From a checkpoint of a small contrastive image-text model.
Model: 6.51M parameters, 64-pixel images, encoder arch mobilenet_v1, encoder norm batchnorm, encoder activation relu, encoder depths [1, 1, 4, 1], encoder widths [64, 128, 256, 512], text encoder width 256, text encoder layers 7.
Training: 6600 steps, batches of 256.
Data: trained on photos of plants and fungi (iNaturalist), 45211 training examples.
Rows from block 4 of the text encoder, named by matrix and row number. Rows with one number belong to one attention dimension. Each number is 128 + 32 x the weight over its row's rms, rounded and kept within 0 to 255. All counts start at 0. Numbers have three digits each. After the name is the row's rms in percent of the matrix's.
# v: attention value (text_encoder.blocks.4.attn.v.weight, 256x256), inputs 128-255
# proj: attention output (text_encoder.blocks.4.attn.proj.weight, 256x256, transposed), outputs 128-255
v.44 105:096128090110125083113155176177122082170108188104159081146092143112110164140121137113115150114075105121181106121150087076159128163137156139076104173162121174054100139113132150101140157139144139130158140100161123172136178153185128144068194167108104108142084128121162153152176112204203163159109105101172126154149125098113184137148142085136102174122124118161104182083122107111080094125127
proj.44 110:100105128128142136157111125092141103103079094113149116090107142144128149183216083092169195113146171123084111141123130204143122141185045110149119106068150160198160112168148147106165121124106108128118152174143103155158095076081144059166086172209100056148142162152066145136086149115081147141146143101087127097128125169153092103158106139123082093140106100140108092147141164131111146137123
v.45 125:125098108142153082113152131156154113168165121162134098133097116118137117172089173103130122153042153132095147139177127066128108174121130100107143093152153139070086134108134128090166142139109170168142070153123119154116159128154145139117220152085118104129142057126144100146136133179165172101083143126160083124177148092091182114130169078165122168124142102132144164124128137142102080106110
proj.45 124:085145106080111165194081148085112130087059141107156149079141159160117161148163116101142152140091122095135093106124120174129148106156110101138163135039120216172137145155155161098138116085086095083134151153154133155121098113077166116155090151135079062093113126093121144077099131119102125142151133124135087142126124143100121147147113174108067113118093076154117114129119180128114145171154
v.46 126:142123105103134134118112075084126145097136174120103182115171147125082087158117131196137134139138111160128128095115128118171139173129129163133114094125155069137141097116174097173039069163144090074126115128145148075124065157109202102163109090060134134092148157097141109103118107043087076160124151150076146059134096136137123153140116139095093088136114103055139122121164161166149180115144
proj.46 119:105144147101087088115181140149138130193170159168080081089137075083067111104143127152120094133070121099106073142144134099115083115113151095142160179193130146122155178124132206169108137115118129196122123045156103161145148120158127159168080076081149188209109112174155141176147106110133110160153155140161074179128157151079128149160094131118193123090117136169094109094121120150152107107096
v.47 101:173092188173172187153103132150147152150132063164113143128093099127207103137141102118096076146104136099062169158127172160076117100084098114203148091092139084175122106139100108109130138093119162168103114136088119095128129047084072151149101101172134133154158100118120077090052138123079163073138110120128124145152145170098116105131092121155177120139137191124129080170097123108114121118094
proj.47 108:167167124131141132123104124114086134077109117117184163184183117157137138121053178124117089136116063162178132092130101080150162140089197143064100121095065140086085132095153072127133127117120152089139116156120186116100099185150121179067184135114095135042138096082169111077160121130167111099122108150172131106147112073124138131108206132114118169129164137120190168154129097095121106143140
v.48 103:147160160112123072137156095163146151164072200093153115165156121087083113141110169136080101139139106149140100091120131090086094142175125150082126174066153158138117109110165157120136078049175171084129121102170151129152153126100149124132127118165139150119090149140162106177101125135207148120099067121124130165109081083108091145111126131097104111150065094110037182172119110169146085127133
proj.48 105:108081128140163112096061105139096157082176106191117158140099089157112118154112173121154116131082185138123140131188113071141144105065161104145108054171084126129146134084077117150130109157133120114163084127072127194119063144140123151099138142108096175087219077107129111091151145132116128121082163150184091110104164110120177089114159108117115149173172064187190127141178080129072110103081
v.49 114:179160134155162082133162067156097150141158176135118159099134097120121087187105166140098131096135114179185147081149112106135131125107187142105147177099135096155066157106147115119149120118185135059146108106100106134126079155097104128094108104115086130143130167077099109109149097087222112091090113188111093121143166068129121175111145061058183120153126133096138134132111117157112106138113
proj.49 111:147087117146128144086125107132139158092149093159092114114138158090115140100077121101116065102127153057139128160120132078096158103107142112127153126169142124077121115137093166144083116087158156156121077095158131103090161150126130210132166073119148189117112132070201153098115159157130111111095119154188122188093113154075170117081163121109118177180139091147135139087082155171168096137099
v.50 083:139214128101107080152179120147143104159115161095118100143157126117092115105118151109075132096092077062129065069103150114086071170156102140097124167077131112147148136113156142092162075066166165083119144131156137135149117171138151166174053112160024158133115161124128124154130176140184113110117114104139119169133058135103096155095136123084133103153139118161110176154084138097164137091128
proj.50 087:114099114140171104127105132132120159113170129170122148116095088169129124157114166174182125115065160167124150122161110109112114101056177079173124093153067137129134154109036124148159154159131159139155122094053131168121088121171120158133172126151127158108193069155168084102158138137133154106081132175162105099129170105159190072098128100178117154145129103189169155126183051107072101122075
v.51 118:169171147113115077154140113157162137168077187107149109167158108116084099120106152120079105137142119121113104096115139089076096132169103152093096133082139161154143101100156171120146079066149180096106126141184166112131158135124160125137118127143146175100106130126164105181090120144175151125113083120116140187124082095118086126129106147105093116146107083122050174181101100160165069136125
proj.51 113:096087123140168116101064117135108155090169111186129169130104089152121140148134192136167134122085189164122155138189116088145141111079169108148099058165083134131148133085077111150151121174151114117173092150054115194111055128146113133105140147113105159102214073134119128086162147138101136114095151155170085095109161085140177076126138099133109144161167076182183122136189065120071133106094
v.52 108:168127094127186126181121107111117118152181098171114183102119094204186085142117117096123135124072119129149147107136115132138148119050165112125113111139087101138090158111103113124150152171106130103120114138100125091087084162134118146092083141076101140139184100054138133100163114094162118123135156194125083112157176152128118120139129056076137149146209147113185105137110130138102145163069
proj.52 107:148136099138120176130154149096191125114128120107113083096169193086129163085140136158157113084152121102117157145087143152108105117146139117112152137140177173084112122161070130127156158121133132137128126154140128091100154145140117130185199055157131136149082200117176134075117192134112111098153057119167167145144094122109152112156104148195130156088064107135088139069084192090178106145162
v.53 092:063111110095122179115123191088123097116146082147108088121143128163139148096115090126123100120095147011115120137124164132124109124122080113168130082185109127123207175150093120137148154160068110165103146150122129157103116146173121154183117143136099114146178102157113159101149157140043090131164182149152116104108151195105148106129133158197146125099197128166185104099133156069132171076136
proj.53 097:124168153124102112189198153132162078192092153100133109092156117149162095176148086162154145138136055166138116118091126196137107150137113137145150180100122116120108124148141117097156171108102150133120188130143172093167159099138126079164098133158155100180056157180135063164144063109167187123159115131024151111172110142173086136136069127178154096093082190092091120139114150101160135160152
v.54 088:126178150094096086122169127147154125155077154093125068165172139088064132090127125123075109115124102062111085110117156107064096162189072158099109157105133149142171121127154156104146080058149176118117156132188146146164150150139158144169105114192100155128099153149148120160095169160156123129126091101125155166124050124121098141116118171128111112146105102158075179157115128119158111095155
proj.54 095:094106139135159098122086121144106149118171128169119165133092081176120113177134165150164145129073156184128141125175104107141126113075152086160109082147068111159149147091075116148159136166133137120162114118039125192137059112168117131119134150143109154118198062154130102115164123131122173130086152155146076081136175100158170084123133099127127129148142088179169135144206033109060117109085
v.55 103:110098104099112189143096176106160094113119060152137117143127117162166121062167086103165131159108139080070132176107131166113169110122067094169100058196082138109157109147109141141103151162054123194106138166138169077111156114168150127141144151103182131111141072132157140132107137162044161145164158095140157128124102190165137075155107187196093133124162125137152109129126147094147150144130
proj.55 100:107184127128130131160122164109131104166102150082164126133128133132128146136189141170140189133145108187101150110096111185150096161171136143129089140077118147165117130106163088117184129157134101105144172169090118137165101109132125046139117156156101046137130158186058120143125130100109122142165118099098140075167142094174096139191099152161119100077091189101113109150166118083100162127192
v.56 105:211156132153154056149158055162125152149134178121135179116140114104131084167136166129122158130147104222155124119120081121138138123122171148085127185068148113146054102107164134107138107101176150092140108110125122097133114122101122109072132112114125144121092149083131084153133094110230153111091095127112128149158121068142107159117111082052132129162095128083078146154119102174114090186109
proj.56 108:131081102144152145079069107116116181065175102164111124160115147097098162075100160097111081107117189086120150148157121067123149111107155109120115085168142142112137128109087127163111106127152123135145068125118097161084093167117122189111174119096108175089187104074155186066101191152091070118094121136225114171088141118077180108108176136100111177172158068179153144105124116153118107101109
v.57 099:066105108130127190101127178091095106097165082139100104100118156159138161116127095133145125101120146063131147131141152155151133131098139121178152101177118102114163180146089101142128173177101086135121129141098095169135099143151105136166122122127102093163184130153093168080171166112056079113149180157148106085113155179120158120121149131174179122108175155158210092083137151074128182069139
proj.57 105:138158151120093119172218134130146086182081150079132100107152141138145101141127065129116126146160070119158094117071131175119115148178091139126164195099148120124099119172152144108128151082097154135089185104182170063157203101134136106162108115152172092176034161148150087171114081122171155130164114125053164140156094173154082171127096130144144098099080199073080132132090176132178133164151
v.58 117:096113134096087163120106185133150090117097095122116096159108166151134150052161069106144127151101155056090113146098147147102133144169059123137074068176126130126192108151102136145106130130079144191094154145157166104147172098173157123158122156156133129124141099159152160149123156151056135186165143057137136136137098189126126103147095182180088132107149133162114119135119122101145151108139
proj.58 117:091142130105130116171135158116116105162114148092156142109115114169146110170189133173165202145106117186109150108155131191151099144144114121145119126082098143178151148119142103102187144190108098127150176168073130155156100074159140068139123167161101063143126108196073094126155105100113160146160130119073119069169157110177111128175076125162128090050098153116124113154171110082065136138168
v.59 103:174092104122089155131098117119167092127143076153133154153130105179172090075200108102167167146092126133079127196125123174127185097124080064147079073178069117118129097138147176120113148155084104190127124177155147057114128101152131079117163122076170138118133101092137111137122102142115201139140149050165154144159067148167136104145101144157107147146148133115139105128122130114137140166114
proj.59 101:111163089113143167149097185110104161138086140086156159144090169106089165112143148167098168127150133153092168143111104189143133147167159133158095129078130138165109113084140087144166093163145078114116124175086074128175105111148132098129149135156112043099152163164062154094098181139080076136150112103167153121163161104161095135189144176149100138099088200116110095133149112100078164105188
v.60 066:148174121126162115150157147143096124145187157147095129119120103157080097143104133098090087093102121112170134096126141092134119106116140177123095135126129096173123183128124097146165122156168162098150140093117103128111108168154103160103056128133039164143166168087107165112164122077173098132125158179132081115168161095118117135139147069070186140154210121126171155123075145147103146098098
proj.60 065:147089133168087103118117134128175138130120101171127116059162145092138098139130117130184085072076126114103117132131169138099130154076130072118197137145123143087150129141136181134092135064122152129130101129116095112105167075126133177172176078182139179133076163123233073111149128122134146109118070123126096146092132141071174102118074076177146129099089075149099130083102194117155100150119
v.61 110:159111133177170089134108046129109172133138163132156194111110116100151124184107172161140136140167115255173152115158087108137144107103219150119148151085159137112034116101141124131125125120171132090156085096100111107126126114072117120059163131090183138110099115100137101129126100104201144116101082149114127128149160076148119144121137080072114147156080130078098124127133101189110097181109
proj.61 111:163089113135142164065091101123123149069149110135122121157142158089105162075093134073091071126162165041122112136117126061123154118151133158092129100157167145105130106144137131157082090086148120121129093134176093122086141171092135175092147124087117167102152152056133198092087174143099057124114142105204127182088108137068141142143172142071114156167160071122136131099087167169174125115118
v.62 085:102094135158187138142087119102094154128150117139142197092098132139177132195074125143145135127139158214166166091143093117145148118068232129153158123117147124126065115122082089151103164146130106097137094107075118133142108134084111126092138153085186110129159097100132130100153106104137092115134116192102064110118231107121147132124145091103139133112128147109149106118121103154120120160089
proj.62 089:167122134124115170117173114097168098114118110108106091123166172104143146094098086093110101123173124043127109131080143107140139118171084166089151158146200150105128110198131149112108136093120141134109139159211144080084180159098142134132120103103129129160077179074135161136106141137131091125142106096124176166109073155086109161140127144121128141125134105084095133103064209159192117144153
v.63 112:110091141147077139072099137121149139107092137101147103142126147076110169118169126159168148155192147166092125174134117146133122123187089132126130133123159172100167076149158153143102116114112112176135113134151115148143161065129135096148216127132202121101077133190125109154098123156105165141115107077132170137102093126151137122124112191185089138111042105126075125119178102136139106141174
proj.63 112:105145130110135126131082120138067118126122134116150164169088077136113111145120139096063150189137148131122102121153116103155155143174126193160099114098125097171139121095193110127099089149126078101115127145141112160169113125111120105063053210094115083109169099132035156161107099134097108161136188099104120127140141141149074163143171141051124097154186167089143096190142108167113170088121
v.64 102:119134176114175112131127208190115137163108116119081133130057102114155135176146074118082112111062120108108111144140120133079100116078150127196098128152124128125083094088114120135110201162170109167111121113109098123125168101137123121120154118121081096158165146162113086118136162135125158115114097114203114132145148142110069118220081109176173150110136163114101135096068071113114150087154
proj.64 104:139123154125153145104107127127100116181142134203087158097099125092104104170216114180136142122147131150150136125147104135102116113116122178116145113170152126138165115129166138105111116118085110106148136161121138084155142121099163128122096167143162133123070130066136087144162061094140145162161201127083124144085122093165163165086111082139107122119126094131180134142147111164156157118092
v.65 098:155059146190106101120154070156116159138104164131151170143125157151204059124125127180112152176145135172107140104154124112128145169148080146119118071080126079108138135165139143128106127072076175121094057128182150120161111100096143123131167133132160130077144077109144101100102112165162092072096071110076146098181094146081175110101148101074075155187081157128101102165168155139128121140103
proj.65 093:174152098062150143133120147107136132146145179068141096135154154144112148109110158131136077095134157128105097098150119149095110080173156090153122111109124190176088193165096097129175127133118097120178165105126080152069162170140119112156121106097149100129126117133099171060083181062146114130133093146184146109101119097090089156161097141171147130091096067163105139076156142110113077148136
v.66 120:115128158171146124109111116176084180114065137116096203127055153122144096176132082170069149146096099134088138092139101141113156181124101112198122067076101073114087096119172149139062179083099149108097049166141098101191135121056098111154139097118083101114188128125118053123087140125109152079087068093148114154184092126060109137147093119079138107166130193097097119174093157134123172119131
proj.66 114:193165091097172178175115094139166109151172174152104078115102158074119161084172124199131109106122144132130110101106144131034077077143151134131122117132153147144137174167118105107152120144110094120131164125117099124110171154132133140150114110086183119124075122101149146140108119081140109145193133115174110189049111098148142179086122135172124092091088078153118142061119111129204118123112
v.67 124:121157090060122128146120137064159082124192116119160060126185108130084160091123164086185118101167144144174129147122159097151098068144172139070144185168131180151165164131081100109184075184149096149172213091108138130068133151177140148089116165142159160143062128133141204146177116119133104182174199160118132119073168105190139131108157150179126140059145069158171136078157117135139079149120
proj.67 113:071108153169095080094142141129101152091079071108160175145150086186161118149090125050095159146138111108125149166138126132208193183116112129130128142109094089095127075070158156140101122123171162131104086134119141140155093102119132136116130143159084132127171142155109103134135142179106134113067113128078126103203138165118100071160147117076133140173170191101140118190128130113063146135149
v.68 092:122157083078126136137088104057147096067164089136138133121149118121068155107121160093203119096159136131138117126101120138182144115171151102101172155143148168131136142123117122142178058157119092089199202146094107149111122172129134122128054143108114162153097165110134181188147130080119112155163201135132115161077126069202125141088138141129135102096152092154157138126132153148129153155105
proj.68 085:090100145169116118156151156136143163090074075139189129157131126167157153077096098063128131178142094106150136136097157099161139159102100120121140136083109106067132104099127143167119136079170200164040082097132156143154082094135118155117179092153102147137176138196140134160113142198106105097135073111113110107169112189145134063158171162123113130142145208082077132157079128112125147152145
v.69 103:162082151172093097092147082115120142161108139129149135144128152179207056122133114153115136140148150140100148113153139088117132170137100118122094063138111077121135137153158158109127145094083188150107054120211150096150156115120132135119190140153182106097117078152138095107119121163173130051106090134102130104192111132078191096109158089116088196183091141138119118155148148113114090132099
proj.69 099:152145120068156146134110149115109143129118179069118113147135171146115154137124158127131099133122159150134088073166101157110123091168137119153145107090123179177114164163123078120144138130123078112188162105124070149055128144133129101160113126094109092113133115130097157066096190059135103148134098134152138094119141092075085169185083125156134120099096063156126111069159172130099097125165
v.70 110:113160156072167139129119209138143115149149104110101092118095083091112188150143090107121109088079120095138096162123133138098086078091182131153115174181123160126100101096096111118137169182181075170137182102079097130103157112169123150117138134140093122180136164161112142135165167123111149170151147138195122136100161134148076136187097130194155150072147131124126140053068074110114142103158
proj.70 108:090103173162130123086128140129096109143126101186097191101120094123119096189186116133116159128155104135151147154131109134147156142104113187110145117165134096122179092100170138099095106109125144111124110154126160090188122097094157118107097182177132126117097147082144079174185052142124144149123197124057135129134139127173154122100138086105114126147150147101166116178137114154138178121108
v.71 097:102180115060154157156103169096128111114150097129118110115132098103046191130132137064151110098109107111144094137105137119125117087133166104135143184159122185156122140096099112133159110186170067125179202125099103128104141152150117132115082136114095152166108172143101160164156150086085155175159181143177118170077151084165075152144120166179170103052171103141155163099071126124144147121141
proj.71 089:087103135196115107113141107144126139113120064194136169128117112117138116118158104115114161162139099128151159172102138106163152161066103157108120134133136078062162057071182156124086127105157169128064098131129161108186097070128147165117132127160112144122133143133179096183146087190090129134130142098090105146139143150181155077095176121098098135174153186093139116175102101143133176117107
v.72 102:128161074085098145140098104055135109096158141120172084133199141126066161087133196098179132116174123173183141119113157087172127102165145128062135155128114163150175179137103113110173075163123107118189185109124157114098109160143134148101114154153175177124075121105137209158139100098137096167164176167101155133074139090187140153078171173121112119081138073128165137118176148138153087173126
proj.72 102:095128124140084098110161141128142143078103076089164149145159117171154136123069134050106151136116112093102142163128156125173170187117131093139117163099102113085096090078152144144117103103183156158091104111143128168131095115140118153113139104153090119132176141189112108142112182181090127100073075125122119112193146190107093064150167158100136139158151174115116129166118146095083126130138
v.73 077:137118157160144125129166181186135134172145123149060101091109115116182137134152092163107121122074124094096084146141124179130092100059124167150130172152163107085112101155086105142102199156143136155067130087098120158096129135155135152122129140081073061146152133131094133071166156168112115124098083092173126098153161186115123118171103104129109146151136168142116093095098039141140151110143
proj.73 079:131108166125152130073098153117104109156134142188102147089127085120119067223158114133141134102154132135149166107175124140147124116132107179108137112207132129174174135151122148133133136134101149120173135165142181072137120121104151099108133202197126153113090106081106117120178051142158183129102219171081169138122128103161143135092098092123123155122143099119157177155188131177112116140113
v.74 101:116187119055156137157111173087137087160162100125156069124140103112070190120141135061154097089112108118166131158103148105146110068118187107107128174168114188139124155101094112102176130204158078166184213109096114122076161142176112156092137161140126148168084157155125189136150145115121172173179173143167119150102156074173116148145120142201148140046162085145177173075112115105134102147114
proj.74 097:095101158188107093089110134136094146094095057152156191144120105141140124149125135076091176161133110134147153174114122121186190179093112148102122132125111106088145066061194155122085094106167159131103076166106136129168084088109156145098123162172071133116159132135134080168155114174091123137097139106081111108179148142138142079127174108071106147179170167094166113203130112138095179120147
v.75 104:172139073086087113149126125063181080142192097168157066130208114153109148078121173071196113093165148105150115163117164112160110082147146125054140153172167184148169153143112129121212073158132117136168191111122151133069140148171139135099100153132177160162048129123154195129165114112152112164155195157094127116079158111176155096107164123164127141112127055175161130105164130119115084157120
proj.75 103:080090147167093070121128155125092160097073089105154162150137119199146121148087123036138139173125113119132132137143113121219165183113098110119127118096096102098127092103134145167090143122133162141118093121131142155131077100130116111110163137145066139134198122166088111107133138177132140115060093144088140075203160161093130079172132122085122153142164165105119099170109148136062136139160
v.76 111:146140173119133124107146196160133130200125133113098078131095108120171147150146081126081113120079131104112103162156141131084088109079136135158091129177142114115106112133124117120117190158159136196089120093147139114114153094182135157116179127146123075148141114184117114078138144153131138114109089136178130110148156175093106119180115118171135196110120157125104125077099058101109109099170
proj.76 112:092108185113141124088113166116081113145138128165062175096117103108097091227187116151124140109148128146135140123169103157139140139140115198107135108171139110169159109125158130079102123130088100110175132171128140099146113114100166099115088201165115127120083125062119089121174065094132166162111225139059159120117146096140136165117086087097120127129147087113179116145178141174107151107119
v.77 115:153093082156081117102120049080139135081135138153159150126172158165129083097109167140178155144203155153123148099130127127172159163186094133081153090096156113141173145170159144140139066076080167083137110146168156126137097152101144109138098133111171152095108100095148138131109096114138078109115155143054142121129101124137170113062167115067090118184109099157134109176192177158135113166091
proj.77 112:139132095113117126177154132122151156097103146082176084162130152158130163071059125088146085146106139111113100114139146134137112123156113067153116128089112142125093160139089125180153148134142137148119135074131117168085116128153098127149172078101114139146178125189108176079080197131127118099114050130182124119145128150084090111167121166147136129117100139146066127098099158112117082146158
v.78 112:139153094058120129149128153089161072158181100135168042136192098134094169089129166076183105095160147118169124169113157086153101074122167131074126177180146192153156163122087106113202098179156104157170216102114150132059136143193139150094124161138164155162071135151140205128163120120140123176169182157122134112077171108189135118138155139193128135072143058154170149078153110125126077150121
proj.78 109:073090166170090077090127149123079147090079078123147182124148099182139105167100133047117163152128092120133142162151105122210179191109105127116134129126091095109129077078158155141084123115151159133116092138118146129141085103121131116111140154164060130132185142143110091130151135173110142117059130130073141074205152150113122082149138109073121153171178165109149100195133144134058154118162
v.79 111:107125179154152121105132161185090177148078137112089174141040142124153110184137075152064117134067114105092134115143106148095137170098127117199098084112101083114077097112157145138070203115130145136097071152133106108172157089105102126148155097126096103120193137165108046110093151136112166085100064106179113148171116141069096142172082119126157134151116189097090129133076135118108163095143
proj.79 106:168148116105165177150105101134140095167173163169089113099106151059103129123198120213125128103126145149135118106125128139045088081126134157129133121150161145156155150169139109096135121132086090114144150139129111100127160141125153122144099132099180119124066114069145125148127099074142128153186171116145109169052110093151157189084100109150123110095106076140156130083134106136195146115101
v.80 085:139116111095139112143099060078106154099120155101157126127119147168147090109147121141181138128130132155093124081143110124129120151105131115128140098071099108166109172119164140108090144110096169090099120054091112127085103105154215115176124168087166098073145128127135159145092150072155088164197108145055133106107122173116155177097171130094069170129115129173127094109163171151085131173072
proj.80 086:167073174155112163124122172117162114117098109154143137127117127116181169123166128137111116126143127152099190133119152142069084200105127126171095038151122138074138137146073086164174138111174118175140105144118093081189159146089038126114098128115116143118148152165104110097154143152110137078081076146136146065175090098121135110120117071201135130138097122129086137068122156100175138105127
v.81 083:147160092162090136135098075111088144122107209104107159106131115183159111069120114153161144128164138139158072100141107078136130120096120144098109135137133063184138139150140156167104136144107087078118109083124155102079130127106227101154133188081136150115119114156082109146119106103154112115179059118078138143114116176106147175127157120111121140159075136153120114134110131134113162176101
proj.81 085:190098131102110152104093135087167149077148093128179123141153120149176133095116139113106116117143171169072157146155138117097084165103190090152101081134052153117140163122081102183190112117203129106153129156165135107165127163140070149088127102112138137069150210131140175103169182161104096111102088102182137087123118080106150096124125110179129175142096139151107118094099183077137121110146
v.82 105:151123111109121135121126134099177134121124130153118124136174059115123115075133197115136122175162147182150092171087157056168103035139173111118162167162173136137129143117073110133124126131115075106143148080138105176060160162148159106057107194086161145108136158111106172131168113123142115187087154129107081126095172089130126146177190119158150090118096077082175092103138122164165119125111
proj.82 103:167080073127146098080114132141153145139136103143120128182106100184122118167101097085126116204096132108126150134119121140105092161084190060099119098116065144117111128106143211190159088083143126093087121140112122146127159167069175138115051120129102115095130164139147114159175090141149148164143111184125088123119121175147127060071155140146094154191114111169156129141119115158123157121073
v.83 069:083153138084123100130143140149157103163141116103135109124152101166139134160113120147152116096116069129169151182143157093163178081114151160086100159152124151118152075129073138050144067148170129156157159158142143122096185121106096138104136138143108136154134088130148146201182087135124132109135123119150138198154095114110108069147086153150112128139198064070149203151163144148108085145132
proj.83 069:113147101172063134083125130092127131167168130125084135112096135082096124120119102115116096188125139148107084136115116165137101145199162140163152130074151120133122139078252162193156176169096088067062111152147076164103129156099165137135090090088136107133136167158126127099144118124103109167172157124118090156089143116191073190174129135087152138105111114143112023150092126160151176096164
v.84 088:157173136168096147118124071128098155106153169145110174116115133192141128107121063125090138091147136105127069113171108114091153161113116142151077104141117096159146115126164165192152139111142117116139085148140173073165083111082120140164108124105142165166104096151123076149098096095132120041158083104128137183151093166133103092121099104116164099179140193145096151194116098122166149132117
proj.84 098:107157135095123142165096125102114169095114104112166139082202147132163140090132159128117100092145148144091119149197130114136141052124127145143154162109095118152164154138087094120136118129154142092183160113140151113156104111154081122126221088138141130131141161099149160081127214128086080131099128083171157132096139065092155133181070120139106131094129163115114096130083184074068103121201
v.85 104:100128173172130127120167197187121111131125102166101148133135119081102156149142101129068133139085118070137118155142112158127129131131092138167107139153144142070138092122111126153156149145134098143132113210158128147213124138100050152120106067167087133188154141113117081097142110162103161107064126129170110141144101105135102083159087119119191077141168185091119122153072091091177170077180
proj.85 105:076172109091162093148140083110074136140140156109115107113166155127090101139106151115154137099119094106161094116140136113173177072153108134079170212112140117184119135146133152064072108163067153124131169080122163165072103109154185130145186147161141122143091080095161137141096129095149119137155174121117123184112158158130131152128120183060110124080165136126157153179147097152085090183120
v.86 117:100072174107199119135129178155130093126144046142147113130125135082121148180135149112115116134063096111105176126112129168144159121134154116188161109082101186081090124100110132093129153111118156165138166183068080159155106129125039137122089100181124108161191118085166137093129160144091157152116172158167118092145154101171087105166102152129145124120191136088137135101135133116098110111122
proj.86 115:103132136149124112108165125146111126169117171122051120115107166073091140162146116155138140116106070107179115088109138146134145149159079139094146168143211118126118120155180150095059135147032120169115130097127093140103120138124167102177129147163137126188067111130115074165107087086168141137145140115081080149141123161135131189089128135089150091086126096114116155136145080164159127144115
v.87 099:059128165139168113122129183214133107166131063129132099130121134084100191176145126129063114122045093059119177144125142170133148146109102140176103141123111163072122119105094113086140159135146144157133146200153141141170140114127041161122127076155059130163178118113133142118131159187100158127117161136193123109164088091118124092128087170143130121140214158112150152118088125072156139091142
proj.87 098:096172123153106112142129092136082122131146190123089139090138162104077094123112150150146122086154090139181093094105109091163170124177110178080145198126177111148123118146190121062056126180050142122125123102115138151096117124147154090148158184148152141171085084113128117153111087090165121139174187123069118169098156132170120182130130140061148102089161134115124150181177084160137108154126
v.88 080:140148096156103131077126118089178162085123124161126167095131142072101109137143129120184158145197199180119103203110154208112090126200115108125151130142163144113141086120149083140178062144116067155145094154154084179149117124153165099126153155176123109098064148158115083112153118125113150129095145085133145135076136122174134113129125082142142120095055107123141081110114100147178147129205
proj.88 084:089132115065190142117153158140123123206111143092115104184089091171087153131105108106116135184107139085144108119068108124150151062116119136177151143121129112176105128139057151127102148083134152105071146111146152088114119102129186151135127140092133125098153101122154165176076101129151121155121119189139192158148113195142113117167186227124113141174147155095131195151113093168094120129102
v.89 133:071125164150154116110166184172132095127135072140127120118124127060115171176141119127100138132070095100125150142132118187132139129136120119169132147117117158051121083114108111113152143131133105173130143214127092165207120126120040152119122078190098107176162137104141086110135161170094164123083143116188114126132102102142107081151075133127159095119168152097131143103102112067157146092187
proj.89 124:085156125118132105158162103144098107153128184092088109114136151110083103142116128141158135109118089110169091092100120126172169110161089149093162199128192110157116126158159154069058139164040157152098141077141143157090120121153194115170160163138136137159088072117142127171088089088170130127155163137089125164125135171147114183116150183058138110084158121104135154164147073175126097161113
v.90 114:176129109121095143140097065108120162128137181129116138134133110206159102080107132135108105111157144116137091086143128039148134128102128148121098113132149077190130169141125171159105151125122156059113112071132192062080128135105184102149115172062144176115138112135112169147109098096154085103172104145087133144141134156104152167114171136111124145163129143143110129184117167170127128147065
proj.90 114:170112143127131137133075126105140149087139080150179151119146129141165131116144133110117114116171155162093170151172126126098102137104177113126101075113054168110154147110116096186191105104206097104198126155113111100168147150096056143083124099113119119100150192114126141092183184150087127124109104110159131088113128057100146087124085069193102146136105129156133090093112190088127152107155
v.91 108:083152163148131123101157195177155106133116089146108129125134119054086161163138131132087136146098108103154130173132134167130111123145112126152113165162126148048137085131098092120165135142142081157145129211171118168196125141121061153108149076162092115164148151119115098109154131166108167103062144106180120135135095085131112093143082123141172087111171145100145118124089091082190157073185
proj.91 108:074163102109133093153145092131093126156130164107098113121142140138087098134097132124144135129126108105165090117097116105179182083154106157094161212111153120168117123123160154065062109158077161114086146095119167155083110095148205121161152158149125132148093063114157143171089103098157124147164175151101127185122159174147087151151151194049112128113164140113150164197146086169086092159105
v.92 074:156100173120115115158138117149103111133147117126130129141103127188182131079103080119090099114094060075118128079151114073129182149076142146118093109126094081144139143147094197147080183094157205116124145118083171082150136115090081135165084089134140163168174098093185149146097122110110100130163128176110110124180134146153127111106100145095137127163172174152086141172158125111032110118083
proj.92 078:132161126165105131169110100121124112090139087170164143063169165084177149113187140148141177064106111141102131144199169128122117086153121107107135175094131147102172142122161081132165131151143096182187126150125120149172106138122076124103192082139123140166118097089080120082144158116109160102105144064178105134107137076072170147148045069102135072090139089148117032100081147057137150143166
v.93 088:094072167089171123126105161143140093133146067132144099115137095147129145153129116088100089153083085105127171165111173123158181102116152147180120126121098173108139110122067153086129123118149180171142180185084123145117145103113024142096095152162134135190192090106176170115133116141103156156133179166161113127178181123179068077170095189107130128153226136076162128142134139143104087140101
proj.93 085:091144102172109092088126103143097157161133140154046130100121178058094149163154120138118113112094087133157105101151131153119137152169121130098177187119212145139113145110230171145076159161046087126134111134097077127119125161092163091150137117136142124210091143096114091135140126077124129154147170122102065181103138114134122200121103121086153088096127092148104101152113090171161137126153
v.94 098:123147129148106117129120074153083135134122149104123137129095166188153131136133055149104123067112111070124122077178102131104172190080088149121066086132097105165139126134167171138117136135144171113114106142123197051157109109087138144196145099119105141156128073162125111175092120123130116063197096125128163154165065184101128129076088146103102163174173185166088169183110138100112149152100
proj.94 105:125171172131097156178095126088127139090130131121181149083171162101157149080155167146120120070180148171093119129167116110135114111157128176147135142118121138125148146138122041121151133152151113121205140138142138110165107133163045112096198105119152139128144161106123153057120188131092100104118124075153161102114143027103131163184080088141149132080123157113105083113109184066118106130193
v.95 089:168148125189093165129136117145105130121107176142107173141143104168140126072107132145091121155153121121158057104125104020151118105099129124123120147159169068152141120149096150202099199131112087087137110108140158085134142170075146104126106165104126205161144134120087112123132088132163106098120066121121102156127132120119136148173124088126213082158095158071090128180094106136133140120124
proj.95 087:150140094074127105132109090111130140069171075111185120115184127163167112124094136094130133103121144120084136148188149119124107098109189078077137155091025153166143151105098135136187062113157144107189169127144159157123107159133111182117142086175119122086122193103168166116160213157131102137127114104155101130087155107091156082097105117152083145107124117172168110132104191078077121136129